From a checkpoint of a small encoder-decoder audio transcriber.
Training: muon at rate 0.0042, 4200 steps.
Rows from block 3 of the audio encoder of a small encoder-decoder audio transcriber, named by matrix and row number. Rows with one number belong to one neuron. Each number is 128 + 32 x the weight over its row's rms, rounded and kept within 0 to 255. All counts start at 0. Numbers have three digits each.
After each neuron's rows are labels from the 100 clips, of 14976, where the neuron reaches its highest value: "strongest on" is what is common among them; "loudest" is the band of the loudest frequency at the time of the peak. Only what is clearly more common there than usual is listed. The data: read English sentences (LibriTTS-R).
# fc1: first MLP up (encoder.blocks.3.ff1.fc1.weight, 384x192), inputs 96-191
# fc2: first MLP down (encoder.blocks.3.ff1.fc2.weight, 192x384, transposed), outputs 96-191

fc1.166:118110108130139178104018132139093163156153097090117093154152079169100103130142135092125165121124103130208155145141117138131152110117176177107126136150184097152163173166084170107089160146142127140130122119137168121085133175164074118168150131153077089146105108199120056111193042083113111136
fc2.166:139066121098163124138116164125145092085182131092080133099203129112139157173141094174095142122107168049132184140145090125122090126159094146118145115138141151118149093141153132193130161126119146145137153104083081134129059132018127144126090160134117072115100100126105142160093188175133103131
strongest on: the word "that"
loudest: 1000 to 2000 Hz

fc1.104:075113093134108076163090130162154169122133123169156084122176098158153174154090169116174187098134133158204112111100115140145122107086152136086066094056090117102085139130074161083181153174131129113079106086169101205118141084156156108133093123126180203082129123153186156151133107133119141136
fc2.104:124153093157133100156157142163118207140125159159115089109114062107138141120090134124120146096096091143072200144055143171126141108217093164105101127086125132139142129138076099160113114143133136142100104112179127134149148166118106110144138147131154117158168123113118120148105127160213113137
strongest on: the word "this"
loudest: 250 to 500 Hz

fc1.130:112106066099072153141114134149175118153129131124089113097122159136133186102149130118156121162162205123121145104162088127111091075156138121117159108120139144151098124141150114125173126122080074109086118146162153095168125145136171170122120145161145204156160143122029099084120136141116096134
fc2.130:116187108136078141083136183152152154149091118131118096084128116116087157116127122127008132108129160106120157122118110123084192143198101122138088119150126127126177109099133079138076064144133135108191129138133106125196137153073136147191088117105140145086142157136116078122117145130119140025
strongest on: the word "the"
loudest: 250 to 500 Hz

fc1.125:131103126030137078202111131075139089149071129154150087152130111105110135136141120119142113140118154150077142079193131110154139105139160178147143124101124174159111061089091149080131093153093147107146136135109196157172144130159100159157148161106104108150096151127114117111124155150110116118
fc2.125:131153100178118157128095123145147093148069194183175168150129177135081145160126084088068117185165067090078151131123147052109111108129110125124147125099129163124117143085177118164113156154143147136142165087090159136105105117140139157180121115137114101136092080175146111088074139165105065100
strongest on: the word "good"
loudest: 250 to 500 Hz

fc1.288:125115080143146120155167182155151117150133075135154176049164138141061099166130135068185166112084174103147154149123128120121170135092130163165100099139145125123108154128125109187125180106078184143097142115110178156052141132157146121129155113090157122110116138102091110119149073136095081193
fc2.288:148073121086140128148148158170160098146165091186122140187024132106075145144114119142172107159126122092124128178147142182136125141093054098195164025126138127137202085112128194077130129147125078185134069091153114124162106099153094158140159111183177073133176158148215113072143154112106173102
strongest on: the word "that"
loudest: 500 to 1000 Hz

fc1.84:147081100092173094192171139208100081181097219116228125124138112143146089167124150120185141134090165154200109067134083141086102106078105083110113157124186138119080127094103111153132128114127143175110132164087187134121072165080142147158127136161074142135148071157134146107064125129154149083
fc2.84:156126096154115183100105134133125084179093127131112106185126153158089068113133148176117163093129153085145153112072116131121194113087142129115133132165153114130139104151128084167106172095185170180143112154084112129062159144138093152137147135100091176084098139129128101106118192146110096079
strongest on: the word "said"
loudest: 500 to 1000 Hz

fc1.188:113172122122098188143183112167163076113159114065136122145154113159119138103123119170122099093085133123093106131132119134167188064081104101051139110154105140173171090106187139109088178099128145103106123150173095164162143125112095145059123083119146136131127088148137123133125197099117134121
fc2.188:074128113133117099125129166102114133175083102130116148121140100102140045124156093180085103208157132152109127121180101097070104155079137089144142153131125134090130127173151142163182124089113098152141102132162151222127133091190115115166148095205136149210111085082134068112132174142155101113
strongest on: the word "in"
loudest: 250 to 500 Hz

fc1.262:127110054150110136080131092132166079185118129120073088140104145135110087124135090119121202098193150072151143117101157178122093119114069179149131085140107107129192140116151140173101121158145114080127144123123152097100159121127124095124141111193109184161155097158139089133104164182137130185
fc2.262:137119198115137169112086148083073133157138127117093099137190081172077133073127123119134121107137175154163134105110101135169048166086052123120144172172142181171114140146124122155118123129116126216137154121151153109127097139164120166094119109147184132138140145166085074136120126114106043112
strongest on: the word "must"
loudest: 250 to 500 Hz

fc1.186:097152172150191133064119098194082159153037151054057122108134119123128144071129141112162142106147105157148102157117152156154182113163141191146149080132088139122157086156159087111110121151162132158129134126167116191144162133166117122141121113133110137086112129123089080150168109148189093150
fc2.186:138135133129172146187171106130136123150164151104090140146198142108185086136190053112104125184161109107133120115120098166125136082097105128167078102167132099105175099107051151115151181171120145176178150132113077115143090122178164158119111096108106113053130084174091114139086122150187193144
strongest on: the word "little"
loudest: 250 to 500 Hz

fc1.100:062106050138164155146094132166134192128157199132092124091157157086110141146083126176112079193143151144126098148130165124131108176095146144131151109134080107097115098115108197131162153111186094169181138112090093177172092164172125119159090159067146138118146169105111087165146115113170099106
fc2.100:084156141184092144151078161131127147163178151158156100128173087129186098057100124099114090157139108113122130067141148146166104158129098128138157156199137123147153092184124178098117099115115129118157135132168136119123158097212076102163171127123114122111123091115070170090099146131134164129
strongest on: the word "very"
loudest: 250 to 500 Hz

fc1.187:169128106159085089108140082096099055124128122122152135112131104195114127152125148083115161116115179056171135135160058118149164160124175150156124091146162123173135163142108155186135130125172092104151096109139157114175117078032092180150103123212062165113158092125130081078128109158152148184
fc2.187:133196077107088127129082111061145092108110149144107140105143103132097150092133103125172121137137091143099130186139129082044104148103112152147095100144111154165104113119171162132133147099178109078113136123159110081117112115136114150166175135119065118135103106157190104141119126106139108084
strongest on: the word "to"; the word "be"
loudest: 250 to 500 Hz