python train.py --encoder_mlp_ratio=2 --encoder_moe_every=1 --encoder_width=192 --decoder_layers=8 --decoder_norm_position="pre" --decoder_activation="gelu" --decoder_bias="all" --decoder_dropout=0.1 --decoder_inner_norm=false --decoder_positions="learned" --optimizer="muon" --learning_rate=0.0042 --weight_decay=0.07
Rows from block 2 of the text decoder, named by matrix and row number. Each number is 500 + 25 x the weight over the matrix's rms, rounded and kept within 0 to 999. All counts start at 0. Numbers have three digits each.
# k: attention key (decoder.blocks.2.attn.k.weight, 64x128), inputs 86-127
k.0:478495453520484474517466541484476507548549515489465503517474465515452483497507482525528504499514489492496483500493511547511544
k.1:474533512466512526503491527513462517533437491518478513579524541515514523527475483506517442512505524459512458489529526479538516
k.2:485467441524516516529482515550558488482501503464543501469509502516501476527478465500518495480475518511520491526509477533554466
k.3:515474427508481502532555500517481541489522483496528466518484538506489456499481479541501483502527464492514564556465524519443526
k.4:509500469501520499493476514556474530436511512484550502537529482502540471505527516459487497540466475485496519500503480516452526
k.5:492464499522494526486519507471491563519495529495526505498511496502485562508489510483498492478476476475501559516463479517496467
k.6:546523515494497444522473506527434477461503514533513525529517482519554522530486514522525561502471472483484439499498469533481490
k.7:527478480481509515516505487515463513540495530459502490506498477531483470475468524486578483488510566494472493526485473513540512
k.8:542534465462482499523549462490532509529492484474487513495480530492508522554457482533547506455446506503487521482510505555491478
k.9:477505534525512486524535517531518521506532515498478484522484534501467518490496508526503463498531503520502457536477516473532495
k.10:525518464505515497480513474520549448454498490488485484456510471477515488490530434551519459516536558544523531473502489542484536
k.11:463479455485522490472486529500488549564525516492522472508529499513518453533493504502511503531478507517523550487504525520494557
k.12:475497484467529511515477449481510506499518480550481498488492458466516487518515524460520519498532493483499508475536478509517506
k.13:508469452501535516498470538520530537505488522535479542489488492472526472525455488541480436486497467522504478502536487476460497
k.14:503485543479491502486483501492484514498480531486504498545529527502491513511461536461468517482544456492465489470483473498499540
k.15:452458504496477456481493488537467434499524544472451470545490506507501507481471492529540546499474520503498491554495499500527524
k.16:509449488456475459503491518520527521537515489509544540520491538499525513495485503544501463508488474496490506488481515493444497
k.17:466520550454509498488488529523515481470482461557548485499529503514475473483558498445520559501471479543543497516489511476503482
k.18:459499509473457460497507513481494503482484490501503489510511513488502553510541516521443465479462508509502512463472501440478483
k.19:491496467548486480520504488463507518492518532529474531478568469491492529446459500503484524514521480470529512511527458476489529
k.20:519512441520547498500465464507504509534548522561525523485519520512513534496486453468460508462544522492536490472444467506525453
k.21:559520497497505480517516535524503534476500534511519470482463471531455509490484505489511498500511516485483449527539489546521473
k.22:489523462486478528473501517560538516485514555466527453567543520498520447507491527483507468506510526498483509514467501536505523
k.23:506529514545484524535476530474464498463498518496520546495523433516460499481496479549469476460468496501515509452500509488500533
k.24:511539512503541488491547540515506486529570474517551500501496495460461527569499538525508533518502455456519496511519495483471512
k.25:486531490494512463484525512500512542486549508517465486555473508494478480525501485466488483510549459509531484545525474482481524
k.26:493486524480471454482481479473506475497493456553483464549513492494487462493584470450523478476510502499517486507481496518455486
k.27:471512454491467495491493470510485445506499493545504477504502473540513507507478497481456457529502538505482487490491515500564510
k.28:531506558512489457463513508499522442506487497511515429511437525494527479515464500518484512476490493467498508512473510457548458
k.29:489475524492509508517499468508477454514473481521498470554468509508518500499482517511516488495520510457551449511499453485495499
k.30:501464493457478503464496516505531441501518544536478531495490440490511516500520511527502503502498518511487508521508480521520506
k.31:521498518496508457496479497496512475524486545512515495503469518504515438507468490531464527533489485498445483499463507523467510
k.32:528502458496526490423509508488471520507528520522476477546520482497459505483494512470477469470476505449495477486488542489493504
k.33:474517478514502542531504506511467512511437545445506496525483484523540495505496459476506482519485491482497479471531522489499490
k.34:515484475521469534468529490497532517513488505502500534509504450429526478517480484488520486483504491504546528500454472487520502
k.35:513488528470476515511486487518490492504502522492462466478522500492498465485515472491505472519482489490546505496477514549463514
k.36:473499489496498518528505508465494547461498498502506527506472488477535489509519466498526493494482484496478513502482477501519532
k.37:452517471497500489506504515526488507463513492499528484513469551481477473536505521476495491486527499490491480490508489478510491
k.38:472516490512486509512488523474457482486492499503497524471467477518491500482522523524476499563544507521508474493507510499504511
k.39:509505530510459529502532499495484512470533488497518509471520501438502453493475472505475512459480455494513511497485472463521468
k.40:531496507436515500487483509522488526494498524520486469500480502490495540479475491554476514521481490505510494500509497496485515
k.41:465517520502490477504531499521475502475530507526460465533486495502499496524487498534518482458509497491533475470525525504487512
k.42:491517500530465468461499501512550502512486502526511503524475500539502478511543481457490508484490577447484513513493508536515488
k.43:447492535491474520528475480499487486517518491498468515523514485509524498485517524504457535482508513535492529477500518485509517
k.44:518453480487508463470511511508484482497464469535495501495510549484529538503470526506457536522488499457503524491490478513497522
k.45:536510529496502468471502525500537476513484485501494525455481491531528495501489480477487530511487541489479516473501524532481496
k.46:506480486496475562466521477518516505473455507498521538494480533466468474439516487484512548522528514485523518519480488466536491
k.47:548509499511522516513503514481488446531495473493547492463516476527516500477484485535529521497491539453520526517477498467455508
k.48:522484483544514520487524524521490468456523425541512484496529473445523472503493531484517469483524488479517517536524501502509504
k.49:520512509477481487456471494504511509505485492501559491498500455493475491530474503550505519531476510506523482515465515551515508
k.50:529486545476443515471517519478498528458529499481487550492500484487486525463502494453490504501479506482521484481494507456503519
k.51:480541489488458535495483491531487504516520502491490510526492496477491481521494498487506476521487513500507506481485478515483482
k.52:512508509494516484518475491464499535542521513473506518487526505493512482460472524484480494506497476514474506498482488537486502
k.53:499465506490509488507527446469517488514515464445534467537515504500518501549514509513491503517460505493487542501507493465493486
k.54:478478473513540459512497512488437510484531512514488514473516498489484512484509469532494467510524533480518541514498544520487532
k.55:493524473473454490480498490492525575498528524504485486522473482491514509465487551497498491497488491499520490488481484492536504
k.56:478495518503512473523470442490520529519499493472524473543511471512518532499504489476495539490475491497492511507458530511503497
k.57:481444470485488475527502469490515478492519476527459498481539520515498468562506534517526470490528493483501484505508477465511454
k.58:498485501527500515510519545478487483480536467476501485496506518489506501518493532497483489493532460531477523484555513462501508